From a checkpoint of a small masked image model: arch swin.
Rows from block 5, named by matrix and row number. Rows with one number belong to one attention dimension. Each number is 200 + 40 x the weight over its row's rms, rounded and kept within 0 to 999. All counts start at 0.
# v: window attention value (model.blocks.5.attn.v.weight, 64x96), inputs 0-31
# proj: window attention output (model.blocks.5.attn.proj.weight, 96x64, transposed), outputs 0-31
v.0,162,227,249,190,145,176,247,201,150,249,252,237,267,261,196,244,156,200,237,101,192,232,185,208,196,200,270,199,226,144,235,201
proj.0,204,134,111,152,220,190,198,278,168,179,173,201,154,210,214,203,207,134,192,283,214,175,223,179,300,200,208,198,256,259,183,186
v.1,146,240,156,212,234,238,126,176,248,125,172,238,234,188,196,158,168,177,241,150,204,198,259,267,177,272,207,197,273,229,201,210
proj.1,202,185,168,174,263,203,226,134,192,180,147,192,209,230,276,254,201,226,169,250,264,199,199,203,187,152,284,241,210,147,198,162
v.2,252,147,135,203,197,118,127,233,185,196,223,131,166,208,180,197,174,203,199,192,130,284,219,197,215,202,221,193,244,151,175,229
proj.2,226,226,149,180,232,226,232,185,216,187,218,241,166,201,186,166,183,198,253,181,197,209,208,187,194,94,201,109,186,208,307,192
v.3,201,243,207,162,200,157,89,182,181,208,208,216,176,179,142,232,210,127,202,173,223,201,163,205,247,146,210,289,218,194,195,177
proj.3,172,185,181,203,182,188,241,202,260,168,156,230,193,224,173,210,264,199,189,228,179,187,303,136,190,188,281,163,172,201,190,196
v.4,197,258,169,239,153,245,133,205,199,114,191,156,217,223,205,203,152,212,249,175,158,126,188,204,234,198,248,179,252,202,206,198
proj.4,245,204,279,150,283,190,208,183,216,198,164,274,110,153,195,237,241,198,174,249,211,248,190,188,198,174,170,203,224,108,199,171
v.5,202,166,228,177,178,189,226,164,230,195,133,91,208,177,256,179,196,169,161,230,219,143,195,103,307,224,236,255,194,171,197,231
proj.5,227,210,258,249,158,202,272,201,197,198,296,260,183,153,194,211,197,212,176,220,269,260,218,199,168,197,189,183,198,191,196,192
v.6,108,203,202,220,187,174,246,161,215,196,198,210,170,152,234,197,214,169,231,210,281,199,239,205,209,193,212,258,248,199,215,209
proj.6,236,136,233,187,148,177,218,286,226,267,242,220,175,189,193,181,207,206,138,202,162,181,195,188,189,194,245,162,218,239,210,155
v.7,180,179,194,205,207,211,213,202,221,199,112,218,250,186,210,262,161,203,211,251,255,194,199,209,139,292,167,209,187,225,218,194
proj.7,196,187,184,157,143,226,155,249,197,190,238,170,213,215,156,177,212,141,206,198,237,199,200,243,177,266,191,220,190,198,221,229
v.8,230,205,209,214,224,169,223,176,181,189,179,153,152,242,192,151,204,227,178,199,116,223,232,244,309,104,249,158,199,170,207,198
proj.8,182,252,216,169,266,194,134,224,204,186,155,212,222,157,154,185,180,206,230,221,181,199,213,186,214,172,233,212,262,151,219,212
v.9,150,245,271,144,274,260,199,170,251,239,207,201,264,154,191,183,186,144,214,173,183,169,179,197,204,210,196,253,192,266,207,233
proj.9,265,176,174,248,181,173,267,162,139,193,136,160,172,267,237,265,203,278,191,201,316,196,187,178,165,250,175,196,192,214,188,206
v.10,180,221,211,220,197,239,254,167,257,170,201,210,206,228,212,234,202,212,152,184,197,237,188,152,193,186,226,184,197,194,192,285
proj.10,223,235,197,248,205,181,217,266,177,239,189,194,173,183,135,196,163,165,235,183,232,118,106,196,209,194,198,221,204,196,189,110
v.11,155,141,124,197,213,200,218,214,158,154,198,213,216,201,173,206,209,216,214,258,153,183,199,234,217,218,235,215,218,186,126,211
proj.11,115,240,201,188,290,212,139,172,144,208,178,210,174,230,231,184,174,233,155,97,222,175,189,194,162,150,194,169,144,200,252,241
v.12,274,188,222,190,292,206,278,199,244,199,176,197,219,112,256,198,210,231,226,204,155,161,226,162,200,171,236,243,199,208,170,269
proj.12,162,246,152,213,269,221,238,105,183,194,193,182,184,205,176,205,185,202,121,223,248,151,200,234,149,202,195,154,225,200,271,202
v.13,176,240,222,217,130,198,194,156,185,269,187,230,98,212,190,234,196,269,188,275,320,220,173,139,127,220,186,179,167,154,213,266
proj.13,147,133,219,167,171,198,224,215,185,202,305,198,202,270,164,164,198,167,232,191,117,187,227,196,197,192,165,203,146,249,274,170
v.14,179,203,144,173,171,160,228,185,268,210,174,168,228,211,188,183,144,156,164,190,193,232,232,242,330,208,173,206,195,215,134,176
proj.14,157,220,257,194,244,228,202,180,240,86,198,192,241,126,216,183,231,192,165,232,189,199,207,161,190,191,293,286,270,197,144,176
v.15,177,210,198,217,194,255,157,219,207,174,155,70,195,200,185,164,239,120,179,280,246,150,175,223,198,234,185,173,250,190,158,178
proj.15,191,174,211,163,210,188,292,110,190,176,299,274,167,189,215,209,181,216,260,201,170,272,150,190,195,187,201,223,137,141,202,128
v.16,138,199,192,297,196,221,185,168,216,174,234,168,213,198,227,202,203,195,193,170,209,221,233,107,207,180,205,151,197,192,175,221
proj.16,234,224,204,187,233,202,201,209,131,201,225,211,153,200,220,226,185,249,209,203,150,142,196,176,198,201,200,126,223,180,278,145
v.17,187,144,161,205,265,186,222,176,177,189,168,147,88,223,215,187,185,283,181,247,153,209,200,200,219,223,155,213,240,199,180,193
proj.17,197,225,191,221,211,190,166,237,209,172,204,186,254,164,137,228,205,175,204,148,228,219,229,184,128,206,256,239,158,144,180,220
v.18,138,181,169,203,208,198,246,236,228,218,182,203,197,145,272,168,185,202,217,189,316,150,168,200,190,204,195,196,208,292,180,214
proj.18,190,196,228,196,166,197,128,200,230,202,251,329,234,163,120,162,211,271,197,131,214,224,196,277,153,258,200,198,173,196,194,176
v.19,232,291,85,203,239,189,173,209,195,189,219,255,164,148,200,198,147,192,259,221,225,159,198,229,210,192,163,265,188,278,195,177
proj.19,151,179,285,284,176,195,151,199,194,193,128,197,246,180,193,197,201,199,127,194,199,221,210,243,185,255,200,231,181,210,198,255
v.20,211,105,197,172,219,211,142,183,150,137,147,160,107,247,233,182,215,214,181,235,186,212,206,163,200,246,201,230,290,191,155,215
proj.20,269,201,199,183,247,206,239,171,199,192,253,246,176,202,195,205,127,226,191,158,191,241,223,208,142,163,205,179,109,164,206,171
v.21,224,213,178,128,269,191,200,237,210,228,170,187,202,242,198,255,130,147,180,227,133,196,235,124,201,127,212,255,188,220,287,208
proj.21,206,234,186,231,141,248,180,195,183,204,241,162,198,153,219,120,193,271,217,144,225,228,157,195,249,224,218,183,346,219,221,179
v.22,216,182,143,102,192,223,179,236,163,187,205,175,230,200,232,62,206,141,222,241,184,154,158,203,249,209,199,187,182,198,258,199
proj.22,178,165,202,250,201,183,168,202,170,139,205,215,185,195,140,249,202,267,193,184,233,209,195,167,129,239,197,193,209,239,202,220
v.23,185,183,223,186,308,272,162,199,273,234,137,164,224,185,283,256,239,156,165,223,140,262,163,127,193,176,242,235,183,231,260,184
proj.23,228,236,201,231,136,148,244,183,197,174,247,225,187,198,214,200,203,219,243,202,287,170,224,220,210,258,129,142,205,142,101,151
v.24,234,112,243,179,163,202,194,213,193,252,95,128,242,132,262,206,194,186,168,107,232,188,206,198,223,190,220,239,208,235,175,140
proj.24,172,220,175,188,234,226,173,190,178,121,251,243,198,208,232,210,192,238,197,253,199,201,196,190,178,178,158,232,226,229,132,258
v.25,163,195,193,193,338,274,197,173,234,180,191,199,169,193,217,154,199,159,184,256,197,195,181,132,195,166,240,166,130,294,175,192
proj.25,262,191,262,222,201,174,186,244,177,132,137,195,171,147,151,218,169,261,227,177,264,154,189,255,155,284,199,225,256,154,202,168
v.26,160,145,210,200,193,210,112,151,161,164,159,186,168,251,195,229,204,233,166,200,186,194,235,313,278,217,275,214,238,169,272,200
proj.26,213,175,176,194,270,180,253,230,230,171,206,177,282,238,262,236,204,199,208,190,182,172,306,117,190,148,213,259,257,187,167,200
v.27,255,281,221,213,233,152,239,242,200,153,262,198,216,185,202,202,227,157,213,142,225,223,245,179,109,182,181,147,164,221,156,230
proj.27,194,181,140,194,212,205,170,172,188,217,131,124,202,203,204,194,189,183,229,199,142,257,219,208,214,184,191,180,248,215,241,192
v.28,316,167,253,193,158,195,160,236,218,164,151,182,166,191,195,212,210,219,279,285,230,183,192,222,240,145,295,245,262,143,130,165
proj.28,122,178,214,244,216,219,225,111,216,221,221,259,146,211,245,202,173,151,175,229,151,190,208,249,250,181,237,198,142,220,227,199
v.29,187,182,242,170,162,150,113,203,198,182,188,208,172,187,192,201,186,216,180,187,313,229,217,230,221,201,172,201,152,168,203,185
proj.29,172,197,184,226,207,198,229,212,248,225,214,195,272,242,219,207,204,136,203,143,176,155,213,60,176,186,209,252,246,216,140,186
v.30,170,141,112,155,280,255,196,175,243,202,147,192,201,203,193,208,183,247,228,204,231,224,193,248,239,159,189,211,172,112,206,223
proj.30,187,202,225,225,189,145,116,275,176,184,227,167,184,197,200,222,216,201,156,207,222,191,207,114,136,278,261,203,247,201,178,205
v.31,190,177,170,270,142,200,305,201,251,229,197,145,280,191,295,198,258,169,185,266,206,194,145,183,207,176,255,191,187,193,274,184
proj.31,183,151,193,188,150,226,198,202,182,203,301,240,191,56,226,258,176,217,142,181,214,152,217,226,266,155,161,279,230,272,220,229
v.32,191,201,226,180,195,185,205,245,245,214,244,230,191,156,216,202,214,204,216,184,287,205,193,186,193,245,140,177,138,235,194,117
proj.32,113,166,207,198,153,199,190,147,200,201,207,219,232,273,211,236,198,195,181,166,219,221,264,188,169,226,202,230,208,190,134,204
v.33,197,135,166,165,148,197,207,178,154,210,142,170,201,227,223,132,211,141,221,226,196,167,223,177,307,180,233,292,241,191,220,177
proj.33,153,230,236,216,178,201,196,183,186,156,265,281,166,163,190,194,246,224,156,189,236,202,188,152,168,187,243,179,258,240,247,150
v.34,212,255,276,206,241,173,201,180,162,163,247,181,212,192,181,202,223,136,172,193,197,202,235,197,199,194,166,186,121,206,211,241
proj.34,262,233,191,200,175,230,179,200,192,250,153,135,193,218,169,177,173,239,241,192,117,195,218,217,228,164,270,128,274,201,185,231
v.35,194,222,228,202,189,133,186,188,238,88,244,241,200,199,182,186,194,185,200,190,219,226,192,236,264,245,229,196,197,131,208,197
proj.35,199,94,218,205,169,208,222,240,200,246,194,180,229,216,267,234,230,210,192,200,188,198,252,108,222,52,206,265,217,239,208,272
v.36,180,261,253,192,251,286,283,124,216,207,195,178,278,198,178,283,248,213,151,184,171,204,200,137,179,206,235,187,146,265,197,247
proj.36,214,158,117,214,202,154,199,241,167,187,216,78,175,220,196,151,103,203,255,227,239,203,213,242,183,248,230,159,289,181,190,193
v.37,193,110,186,135,225,264,164,233,219,160,112,200,218,197,206,179,170,204,214,272,142,198,198,183,152,228,224,157,280,190,221,251
proj.37,235,202,232,228,191,200,261,188,184,180,242,222,158,182,198,217,190,206,201,221,246,256,208,257,178,245,164,151,63,191,217,198
v.38,196,257,131,178,198,199,143,188,201,200,268,256,147,253,154,148,196,198,225,196,230,183,218,266,153,199,203,168,220,201,199,199
proj.38,207,150,205,183,226,155,166,225,193,210,65,150,278,198,238,225,194,176,187,202,199,230,231,210,218,182,248,232,152,229,203,250
v.39,76,238,168,195,200,209,281,158,177,253,120,220,188,209,187,203,195,224,239,230,200,190,224,203,138,191,205,222,236,236,211,214
proj.39,270,219,233,218,257,210,159,188,281,242,206,232,205,161,199,199,210,197,263,200,229,188,142,192,222,176,196,132,203,184,249,142
v.40,171,217,158,172,194,140,155,214,207,202,240,208,170,185,167,199,147,151,193,199,208,300,208,206,239,147,151,162,156,200,192,214
proj.40,138,245,208,238,192,332,200,225,228,197,195,149,231,231,216,169,229,165,193,132,141,180,244,165,259,208,280,239,257,205,163,182
v.41,199,204,172,189,227,201,107,260,189,131,174,199,196,197,164,129,256,205,231,224,206,172,207,310,217,251,202,187,275,190,195,200
proj.41,209,192,216,198,266,154,153,187,265,237,196,243,257,206,256,219,201,193,193,199,156,308,222,157,171,146,261,213,130,165,211,209
v.42,273,187,190,163,236,200,221,221,163,213,189,211,152,213,201,187,163,214,294,175,208,231,196,237,233,176,111,187,213,222,163,226
proj.42,202,239,283,235,260,201,122,173,201,142,192,222,215,231,204,242,174,156,234,264,132,130,193,223,214,233,201,203,190,165,193,215
v.43,223,181,240,111,173,220,204,152,223,123,200,204,224,252,261,161,140,246,196,282,232,183,194,166,204,234,200,166,145,176,243,214
proj.43,211,192,240,221,202,222,201,228,125,199,149,149,173,207,151,224,124,200,186,191,179,157,236,221,81,253,186,248,208,190,201,239
v.44,193,250,135,150,245,232,238,234,185,237,177,214,199,192,149,151,202,182,238,210,230,157,212,239,194,217,223,214,227,264,227,227
proj.44,127,192,213,252,319,190,111,136,217,187,140,196,226,199,263,211,174,176,233,206,262,244,186,177,235,217,235,172,218,222,192,202
v.45,205,163,251,183,173,174,175,269,205,174,196,187,213,164,200,194,209,97,218,211,273,214,190,186,198,292,87,262,193,178,260,146
proj.45,195,255,239,132,146,208,223,175,216,188,201,184,220,204,265,206,204,212,178,276,170,162,269,182,195,236,236,138,157,201,206,203
v.46,248,222,205,150,214,174,189,191,250,204,260,224,186,213,214,221,189,249,185,156,125,226,193,210,215,75,203,229,190,184,172,205
proj.46,189,286,220,200,218,205,229,232,170,215,144,166,204,189,232,160,237,254,180,175,174,143,253,238,163,198,229,212,255,197,192,235
v.47,205,200,262,222,186,172,207,133,182,134,109,150,208,162,221,205,198,206,173,225,316,155,241,216,233,276,272,205,244,115,146,197
proj.47,172,165,207,186,221,231,207,167,201,205,291,258,211,222,200,233,185,167,181,230,187,254,253,165,189,117,225,208,266,189,214,161
v.48,216,345,194,246,167,114,199,216,137,215,261,204,201,169,164,202,235,152,162,179,222,214,195,198,203,211,189,202,175,219,209,114
proj.48,84,174,193,200,143,223,116,211,297,189,160,197,249,181,160,183,203,193,180,150,196,233,178,139,209,189,231,207,213,207,203,211
v.49,207,199,186,186,196,268,218,215,207,253,241,126,218,187,149,164,217,184,152,158,124,192,260,156,280,202,194,181,206,257,196,256
proj.49,226,185,179,176,235,211,247,150,151,167,232,181,187,192,251,218,258,284,261,216,222,220,133,156,208,191,220,122,214,212,190,104
v.50,169,184,204,186,157,197,222,234,227,186,188,251,201,195,143,188,191,215,194,211,255,181,200,188,163,307,160,205,192,161,194,210
proj.50,178,169,276,209,186,195,221,195,232,214,223,223,199,224,213,201,200,205,171,207,175,183,233,200,136,207,229,181,141,185,186,188
v.51,171,94,167,132,244,184,158,274,205,175,210,206,166,213,138,262,195,244,135,180,117,256,199,199,200,200,167,195,139,247,193,264
proj.51,197,256,168,219,335,193,151,185,200,185,166,143,179,207,264,184,158,217,242,187,228,178,215,229,187,258,163,155,198,154,190,164
v.52,197,221,178,203,205,207,217,243,221,242,232,212,204,237,217,205,161,131,199,165,77,297,230,167,205,161,173,240,232,208,283,138
proj.52,228,257,214,236,159,241,212,191,202,192,229,160,159,194,284,205,208,191,216,197,277,212,205,253,216,198,134,224,184,187,164,198
v.53,215,223,244,143,250,186,211,170,193,228,201,169,211,227,152,162,162,161,159,222,148,190,152,229,220,175,279,258,266,173,236,186
proj.53,248,179,265,180,195,222,236,200,197,185,180,242,180,172,176,160,199,227,206,201,312,258,192,186,200,189,192,185,175,227,199,192
v.54,203,145,193,110,139,198,184,251,176,219,199,179,289,249,202,199,217,96,199,182,174,165,209,173,229,210,209,195,162,195,273,254
proj.54,220,192,168,264,208,139,152,259,246,181,231,218,138,162,221,203,232,256,204,219,165,230,204,168,190,201,211,116,223,195,148,186
v.55,202,168,214,235,165,200,270,128,253,215,181,255,177,165,218,200,184,207,199,219,234,200,127,140,179,239,45,230,198,271,194,184
proj.55,158,187,275,183,145,184,129,193,179,204,203,242,208,195,144,204,191,209,188,235,261,179,176,242,270,324,142,117,65,178,187,217
v.56,179,195,244,254,114,230,203,190,156,225,156,152,162,201,174,209,232,202,171,224,344,138,201,198,185,259,192,217,197,161,179,222
proj.56,190,203,196,186,202,155,228,178,210,201,259,271,211,194,213,234,205,179,264,215,113,199,220,140,197,114,201,141,165,204,254,176
v.57,233,157,179,170,198,210,183,264,200,225,191,146,200,179,156,144,192,169,217,206,143,219,209,180,189,258,158,199,223,203,220,212
proj.57,147,202,195,220,199,216,206,167,174,150,251,173,181,257,254,204,174,198,196,206,202,236,176,203,227,222,236,108,125,220,202,194
v.58,192,206,180,206,183,208,161,204,211,209,159,163,175,181,220,207,161,124,196,190,207,208,207,179,206,233,195,236,289,224,192,218
proj.58,170,152,194,249,158,230,182,155,186,191,245,236,165,200,204,187,194,193,135,183,242,372,175,137,201,191,179,194,201,220,264,178
v.59,208,229,172,211,186,198,144,145,251,178,205,292,298,168,201,177,190,198,241,220,174,185,198,191,212,209,214,210,218,205,224,186
proj.59,243,130,199,243,188,209,162,199,150,246,176,181,157,224,199,301,230,182,160,206,239,150,150,280,224,210,167,197,203,201,159,211
v.60,287,239,212,285,139,176,264,214,172,272,209,198,107,186,196,214,207,193,210,111,311,166,195,169,184,154,96,233,141,209,160,197
proj.60,130,246,211,203,169,213,143,162,157,226,203,232,219,183,140,195,226,171,197,245,105,155,177,165,198,232,187,171,215,203,229,207
v.61,246,337,157,162,137,203,253,160,135,324,198,201,232,215,192,165,141,167,190,230,199,198,197,223,183,173,219,209,91,198,228,201
proj.61,178,137,171,258,197,200,159,202,220,175,186,150,207,137,141,204,185,126,198,191,192,198,158,184,231,255,159,207,210,197,235,234
v.62,192,105,124,196,226,216,196,200,276,264,177,187,147,176,178,213,200,218,188,145,157,220,192,200,242,203,202,281,232,242,154,209
proj.62,173,274,201,200,190,181,267,183,205,198,236,257,198,244,215,187,196,201,208,200,232,201,190,304,147,216,252,200,91,177,172,193
v.63,198,134,182,252,191,203,198,211,231,193,129,162,225,232,302,179,230,295,185,228,186,255,274,225,159,224,245,171,269,180,203,238
proj.63,225,222,163,115,219,187,247,142,193,222,278,204,194,224,182,164,189,212,190,206,179,211,208,256,241,148,193,152,224,181,257,181