Weights of a small masked image model: 2.08M parameters, norm layernorm.
Rows from block 5 of a small masked image model, named by matrix and row number. Rows with one number belong to one neuron. Each number is 500 + 25 x the weight over its row's rms, rounded and kept within 0 to 999. All counts start at 0. Numbers have three digits each.
After each neuron's rows are labels from the 100 images, of 14976, where the neuron reaches its highest value: "patch colour" is the nearest of a few named colours to the mean colour under the peak. Only what is clearly more common there than usual is listed. The data: photos of plants and fungi (iNaturalist). In brackets: how many of the 100.
# fc1: MLP up (model.blocks.5.mlp.fc1.weight, 576x96), inputs 0-95
# fc2: MLP down (model.blocks.5.mlp.fc2.weight, 96x576, transposed), outputs 0-95

fc1.236:512553494504498514498424530464518496508516499510509478528506489524469456496525515497499508470517516496518521503511525496536475410487558473503502466462491522496446441534513505487502529538525477500501478531465519485511493484495513515511509503487525493496461493486485476474479499513507471518
fc2.236:511522519490475530476535502474496518531487488484517500512491465526505451502501507538542455495489489539469537464489491520498469470579531458524523511471504526461509486505476506478476530493526501494513508504509520468498508486504513510487518504469525436521564469480494472504491516501489459527
patch colour: pink (37)

fc1.443:523510518504515478577477514484493456476472510446517478502538491517519467476490523482515525460495529482513507530512502512535481450484549508490518501505489534538438483478500490502498512502495520491533511483482503492500501515501520552523459513459479482500495559511526479520481474520509473458
fc2.443:478472502502518512535485492506497515543485488469485477501500495523561511480514492478508507486503540508447479508473521490486470467509469509466500500492502510494497456511460420509512512481482522483543509522507500520496526469543513489532464534493516499555508571482484530491529466481494536494
patch colour: grey (85)

fc1.52:475497506491540537500488501481499477484480517527478499544461537508510486514495513475510502495530509500524498477520567472509502493502525500498508501486486516528584542489477500502468519506508526469498551481496439551509501530483517531533491528531492497508525446474514552480539494511492501509
fc2.52:480515444554490543499531475517472495477511462518469477500509508509478536572492525486506480473534522509446474499513528454502503468462515473498507506471499521496546525491549498502491482516495517496513538493511511505481480539482520506530500450504500488516532481501488541480497498493482453468
patch colour: brown (61)

fc1.312:500480499528486492502468498528477489501499428500503491451521418510534482513512512539498484501519537514498494497498521509488496491480517521507455534526488492502435500477505527448539498466525495445497551486500545515498499498477506535507531508488513549492517504514509477498524514527504535514
fc2.312:496470457485504512533491486507496450475554470520501471481507501548544489524541496473512572491507511481530539559517521504511467471531481525500499491509504520500507486501510506492494481500553526517472497509506497505480467483505499473479542491472489499480498518473497513477537479486522493421
patch colour: orange (30)

fc1.276:519505502489533502486513498501473489504487522471496474500489536516465547473513499509522505495471500497554506551534554488500467502524522502538546477502466533464523516526501503522498445490484507501508505534519479485475459482513507495487506489491578499453485523514443513473489453488471494485
fc2.276:454483497509505497500510472521528537464507474513512513474500545509514508535529524493480495496511505463463498492497509498454531476511479515491500515517522501522494498534454496485520539532501473470415526501466542528500505436502488501502545469481469497501517501448494531485500547476503520476
patch colour: white (85)

fc1.444:515454484499500499547504456500536539485495497531540462504489499530494517531461515522485484506487513534543507534518439470491458501528518474500498498517489443509510469532471524503479497512508523491477505501489519448500529484496511454475554526490546487504499504502484545508476488518474479536
fc2.444:488498476532512481484543540501506477529514487487495495507528503499508515504488509486517484502494501542509431511450500514485491512507506465500515569488489498486501514499490505478502485499526501499499499495506465561512447466497493514531594499475500529514484523531466479430503494454483501496
patch colour: cyan (49)

fc1.192:497484493488536507484484532501487539537535520491514517483519480517511495497521482477530489489514468555490506498490508498515506508528466471527474512496539501527537505537574465508478510508524500498571517443491546509541455454503502508485490469498500480531503490501505505550481463502476509472
fc2.192:521490472506514470489510488486493450406494512504509496495521483487502468576530525492506498467523526502477517525476509468498517504469481483501502503544475483470533508496559500509507534414500472534514496498476505497515498477512525522506518515470522467507540484520516509487476508502495483504
patch colour: pink (58)

fc1.199:527528474494497499494561501475449455516518527509524489499501483500487474482469536503526483492515490493505561533489484479500432478519476494448479470542498447495512513481488498509488501528498512494533425506502488506492488529476547470495536500453503495483501497479517493494537524499495470506
fc2.199:473495409488525511514409517518524465465502498499519491495488467443526513504503486500499500522529546516486502480495500544536524509538546495469474510536521471528462497471486514496464506496498479490504504497459465513516500532489489508548514475522504489502513500499534515499498499506485513489
patch colour: pink (38)

fc1.315:593518502492499521500500500474502505473545502504509543498518506500500499566559470499490500555500502509459499545476439504500496476519497484495525511487500491489501500500497498565519513500514482500508500500502544472503499495500500497466501500499500507502506476500511506539541593500480500486
fc2.315:499500500451500505496430496511500548496500500500500532494500503500504446491489460501509510481522500500552488490520531501495424507500543485511516500532501501519529469500404497502500523494512511500492500506490533486497462500502470500487489500500565552500527524457469510501509467520495476489
patch colour: green (56)

fc1.338:546526507503505493527499501501528544500500503477538538522512499558497453521524516465563471504489518521503499501498485478456500499459482491510427500468495501511514535505517490474495439498500469508497500493498486488540504500493461481490477469566563500513492485501505540502504520499517517510
fc2.338:500536496475501512517502500501484427500427494428468502493504447486496500504528501505482557517486490500474500467487520499524514517502530553500489546481478508513500500492507540529483488477517502511521503420517461501507525499464501455482503500500519513500518500495538499490522487504461521496
patch colour: cyan (35)

fc1.9:466503508489433500524513521502501480494493502486502488530489486463513479491440457495501503464484465489450508532540514515521503494491494504503495541532501467501490465456498490514511506507497517506528471454516453467555534512472516442489497464500501509478504499532510507495538527511448546494
fc2.9:485495507497490510509558490541568542485558432490506492500452485503495456493514502504516506502543543499460494546490494485499480442497490521494514489467459485503498501548496530477517508511502531466499515538487525513467464505509471505501510494506453483499493523515486506475504471510531478504
patch colour: white (45)

fc1.405:499492498470483459477521496510490495475497393499532519477474507488499491508473500522514498497508570519494499505489499489524492510501524500472518506505466505525479501568499501475506425459493479528519525520442570498471480505485500524500500509489522500500500506464517517493497498494530502495
fc2.405:501502492507485504455502499468499440507534492497446490482504500528497501562517529503475500546502511503487483527442521499499532474500498509510499491499504501494501499484489497542501517518521567442489500504496502503497494499539580465483518489507461496529505499499426501457492497502496504540
patch colour: orange (35); yellow (29)

fc1.290:497507510479503539570498462527459499477525500488504512513491515476505496490500513475498491507502496486482480494476519497526589491513572475505468500494502452520508495501503476500498479458501505448506482498506479492487482512501512465512497544500533511536519514516487514532517436572495516499
fc2.290:538509486458477498506473506513500514517501461503498536523523505425525465502499488543481504500494538495503506495464527461518463502489500499518486504538468503501500465513506502523498482529489516485507500500500497473533497498510522450563499509499529522438490523523481492475500423552466508475
patch colour: green (28)

fc1.372:503510469499525510485484521500480493492484550541513508455511500475513463553488551501483514516510504522544494484496515521477487507499529515472488514537489495528540537487483528495481510519505502485454474560531485502526437512479486510508528489504481528476473472503506476449502435485525478537
fc2.372:522453509516541492494545510517504541514507454484494475470475494501484507477490531514472533503492501481511458484478547532500489495482498496494475547532518504478513512506544493529478492500531500513480512574481500507523492484516515469428463500504480510510441515493463468533520484498539483517
patch colour: pink (44)

fc1.257:559501498488525491500528511483514456476424497518508487505521501543501507528459481473512494495510489490535530510534519485523454525493489511500524510499501490509397494557524505471505520519502495516500510515498499501510500487522548496451495510483496480511500471465493531526515486442508496504
fc2.257:529520505487496498453508477484497465480516533506516476500494544468470540552500500510450448531537532494496526477520495478521516475505488485499496495510503508487494500512538495579483554453498490494474481509467462480474492517543526489517459501504487530534504501475499525470469492480511536513
patch colour: white (56)

fc1.572:521474494479467498507495528484490434542502505531513498478502497547483530437436486501502530495467488493442487465524508512503516514472510508500531500536479464493494494495505549511514503554492464515470464476480495511521494497496501500508528465490507519477472476519500506443517492533448516491
fc2.572:526499510509539502505529504509494501487542495497499493529503461516485500482515499510509492514587526513509500494461511492499468463507516511486491476442490482556505471502483535520537512533520513449575495502488499450477471495505508470518488503499493455506474493491495473467540485506552470493
patch colour: white (75)

fc1.389:522544498544504506501508476525516472504541501514524505515499534508518495488492533515512461446540532511544504476542492536525494496506498507498517520494567466552499520503503527546481481459505516519519499488476495499497562541492516526523506535509501510522503501494508471527457532559507503499
fc2.389:508527463528502494505533507494497506537514516519493496504506483552508539508504481500512537491497494480485479517505483467527488487571527561485490482469445532472516453463502518477455529495509444524496503542443480531503497488515514477539510479487514507521486464452513502483477505503512516500
patch colour: brown (71)

fc1.250:527498523507507513499533499498537484513495479523508513496498510483502510504486516529465414478547507501504502497462475512513522542499469532471500508509489520547479528497468537500491515542493464525452568480475501583513529500490501530503507515504503495496487495530514473479456509517470508484
fc2.250:505493476461494509503498517482482508515497482491525467494502507475493507489574512481482499496447473534509509506504475499479496490502538482483466524515566526516497500484468498524528495508529435496515506497539497500496467536471514506556560488527520448480495549481487529512542504499499528468
patch colour: brown (60)

fc1.297:504484488529511512504459547535524564461553501486502493510537515494468483518480528492480503535487515516493495506530526509451512444489527543501491572503532491509517509498570509521470461497490509479471505504481484494513520507519493468500501500533512495540487501556512496508476519498500517516
fc2.297:499484500535489448501501454493509483476488493453502490490499498560515501552482500528529472523474480485486476547503501506500519499537490500487500518513455464486566501532470503498511500496521502482474504503536506441488517523497517562499498521461494508474501496503546474504510524553488506449
patch colour: green (43)

fc1.366:482526479516478505457476489481497530526485523445496501484531525479480490538456475493536499508486531474471501510495543496495520526488517538479527504579452521475497480509472491503436492515519493527471500499458473500505495472509509504499477499466471486427464490497505532490486520498504515493
fc2.366:491489450497483477478478499524510492493473445483521470523481483522532500510518550490476511482501501525518444564500496464516530472499514519529452505528502494509473517535495515468493485535479510504516535502507548498493427463451518503510482522530471490515509502500522465498486487483538525515
patch colour: black (64)

fc1.53:531505464541514500494504496471500453507500500499501540499507492504532485474517504418505425472503500500476507507498504517556493505579500504486502499502460506499503507500500495541548500512500500493465485527467491513570500548498510460520500500485527522491501501511493501499532512495486554500
fc2.53:500498521497501500501472500494497499480498499501495499503444495535497500499500501520480490529422502506494475494477541481499456539504523530466530476501557500577499508497502514464468503498471500568467526457532500508502511506454497491499501499558542470500525514500534502529484470501502470501
patch colour: black (61)

fc1.551:490517496508556484532489502478524552542539500543506495488442524540499523501550524489524478495500522481464484510503500472496518474505504506503446496484488475529560525481503519465502512453473500481504551508495482514502533534495568480527469502516515489491496478509506510496485487525468521522
fc2.551:543509483451502518488463487492505518488517530483507504484492498515452472468531496512506522523529532477467487517494497487496530495512497490468492495546463494542527519495477471534487446502485521487536466523523455477517504507494526501575481506492538480509512510515496489428502482485490554522
patch colour: brown (71)

fc1.129:500492499501468499436507519463500468458493429519585509500537529478500500471498500500492499513456489453473500494451512501503500499520500505504500471505481540486473499500522496533445429508515465504496486500497528484515478500521507499525494482498512507497532500473507494458455481497500508532
fc2.129:478500491500566499554517502460503507504522454482571500499502499506495507476502507501509594500500498491497494506525514428481482457478478499524494535497501486499495519497515485483514500543528524484495502515498490488500491495529511532500487504435508498496502517429499495442492500500502505485
patch colour: black (34)

fc1.449:477455505526507495462481483489439495518507507497508511460499503554502493464504458496525477496489508500500510537499461500544505469482476465509508535501529518490465484498510511564537461475479496497483505507418502502475500521526489513491501477471542500521469506463500516446531507508504484529
fc2.449:509523499500469506498501515519540493523497494502467476536493533481481531554475528516428503499508460518408470484501489507485471516515522526451517486497472487584519510480459511523450496502508507491530512511507460472492513487501487489505512504515498541473512500482499493534499500495495501505
patch colour: grey (73)

fc1.286:491557475588501507520505529479558535508499505494506530524504497512522471526488500526522491486486513476462521512501499500506474501501504511478517531554495515485456503506492556462477478496492498541495460463513488509497489497520550489479507518499513481496510514467571527486513489488454510483
fc2.286:486529524502459500506496495459503518530479473531500476532533508524469480502534510508528498476489492484512504517485433500526510483508493497501540524514559458484462530493486528480469499470486503554481549493510515516441478472510525498463524492565459507513488529479492469504527487482504489497
patch colour: black (53)

fc1.416:531567487501501499535510485511510485483468525510471503516508511515528544494533513481499487472512458444528522518468496507481489520492481452493487490528487476487503473540501469485500467559466533435463501512502513500519476499476510478498489532486506475518530498522498473521523463453486450486
fc2.416:511518480482498514473461466490509469522505489473497514498486470480473495493510459511476432548505555503481499541503505499535544497501508531501508549537501524511505503468516530500481515498476516536447458502459536499486469478516525498495481532500483466575506477509497486496544497510511480499
patch colour: white (26); pink (26)

fc1.388:476503526501509497508511499500481497505522531506489502479498503538483463532472478477520478472517547548495497457509491499528493493510500515501510536535463502500509491500492501530482505480500514442498521596501495471506487531495481501509458478503503584520528473500496522469489438503539478500
fc2.388:500493500500428495501507495476504517478499536472516468504503512500502487506509523503505529489499500474514474502487562484452500463497507501500497588537517502498500501494497493500461448498512509516492500578489503509472464507545502502448501502481511515511487508491500500501498500508570499431
patch colour: pink (52)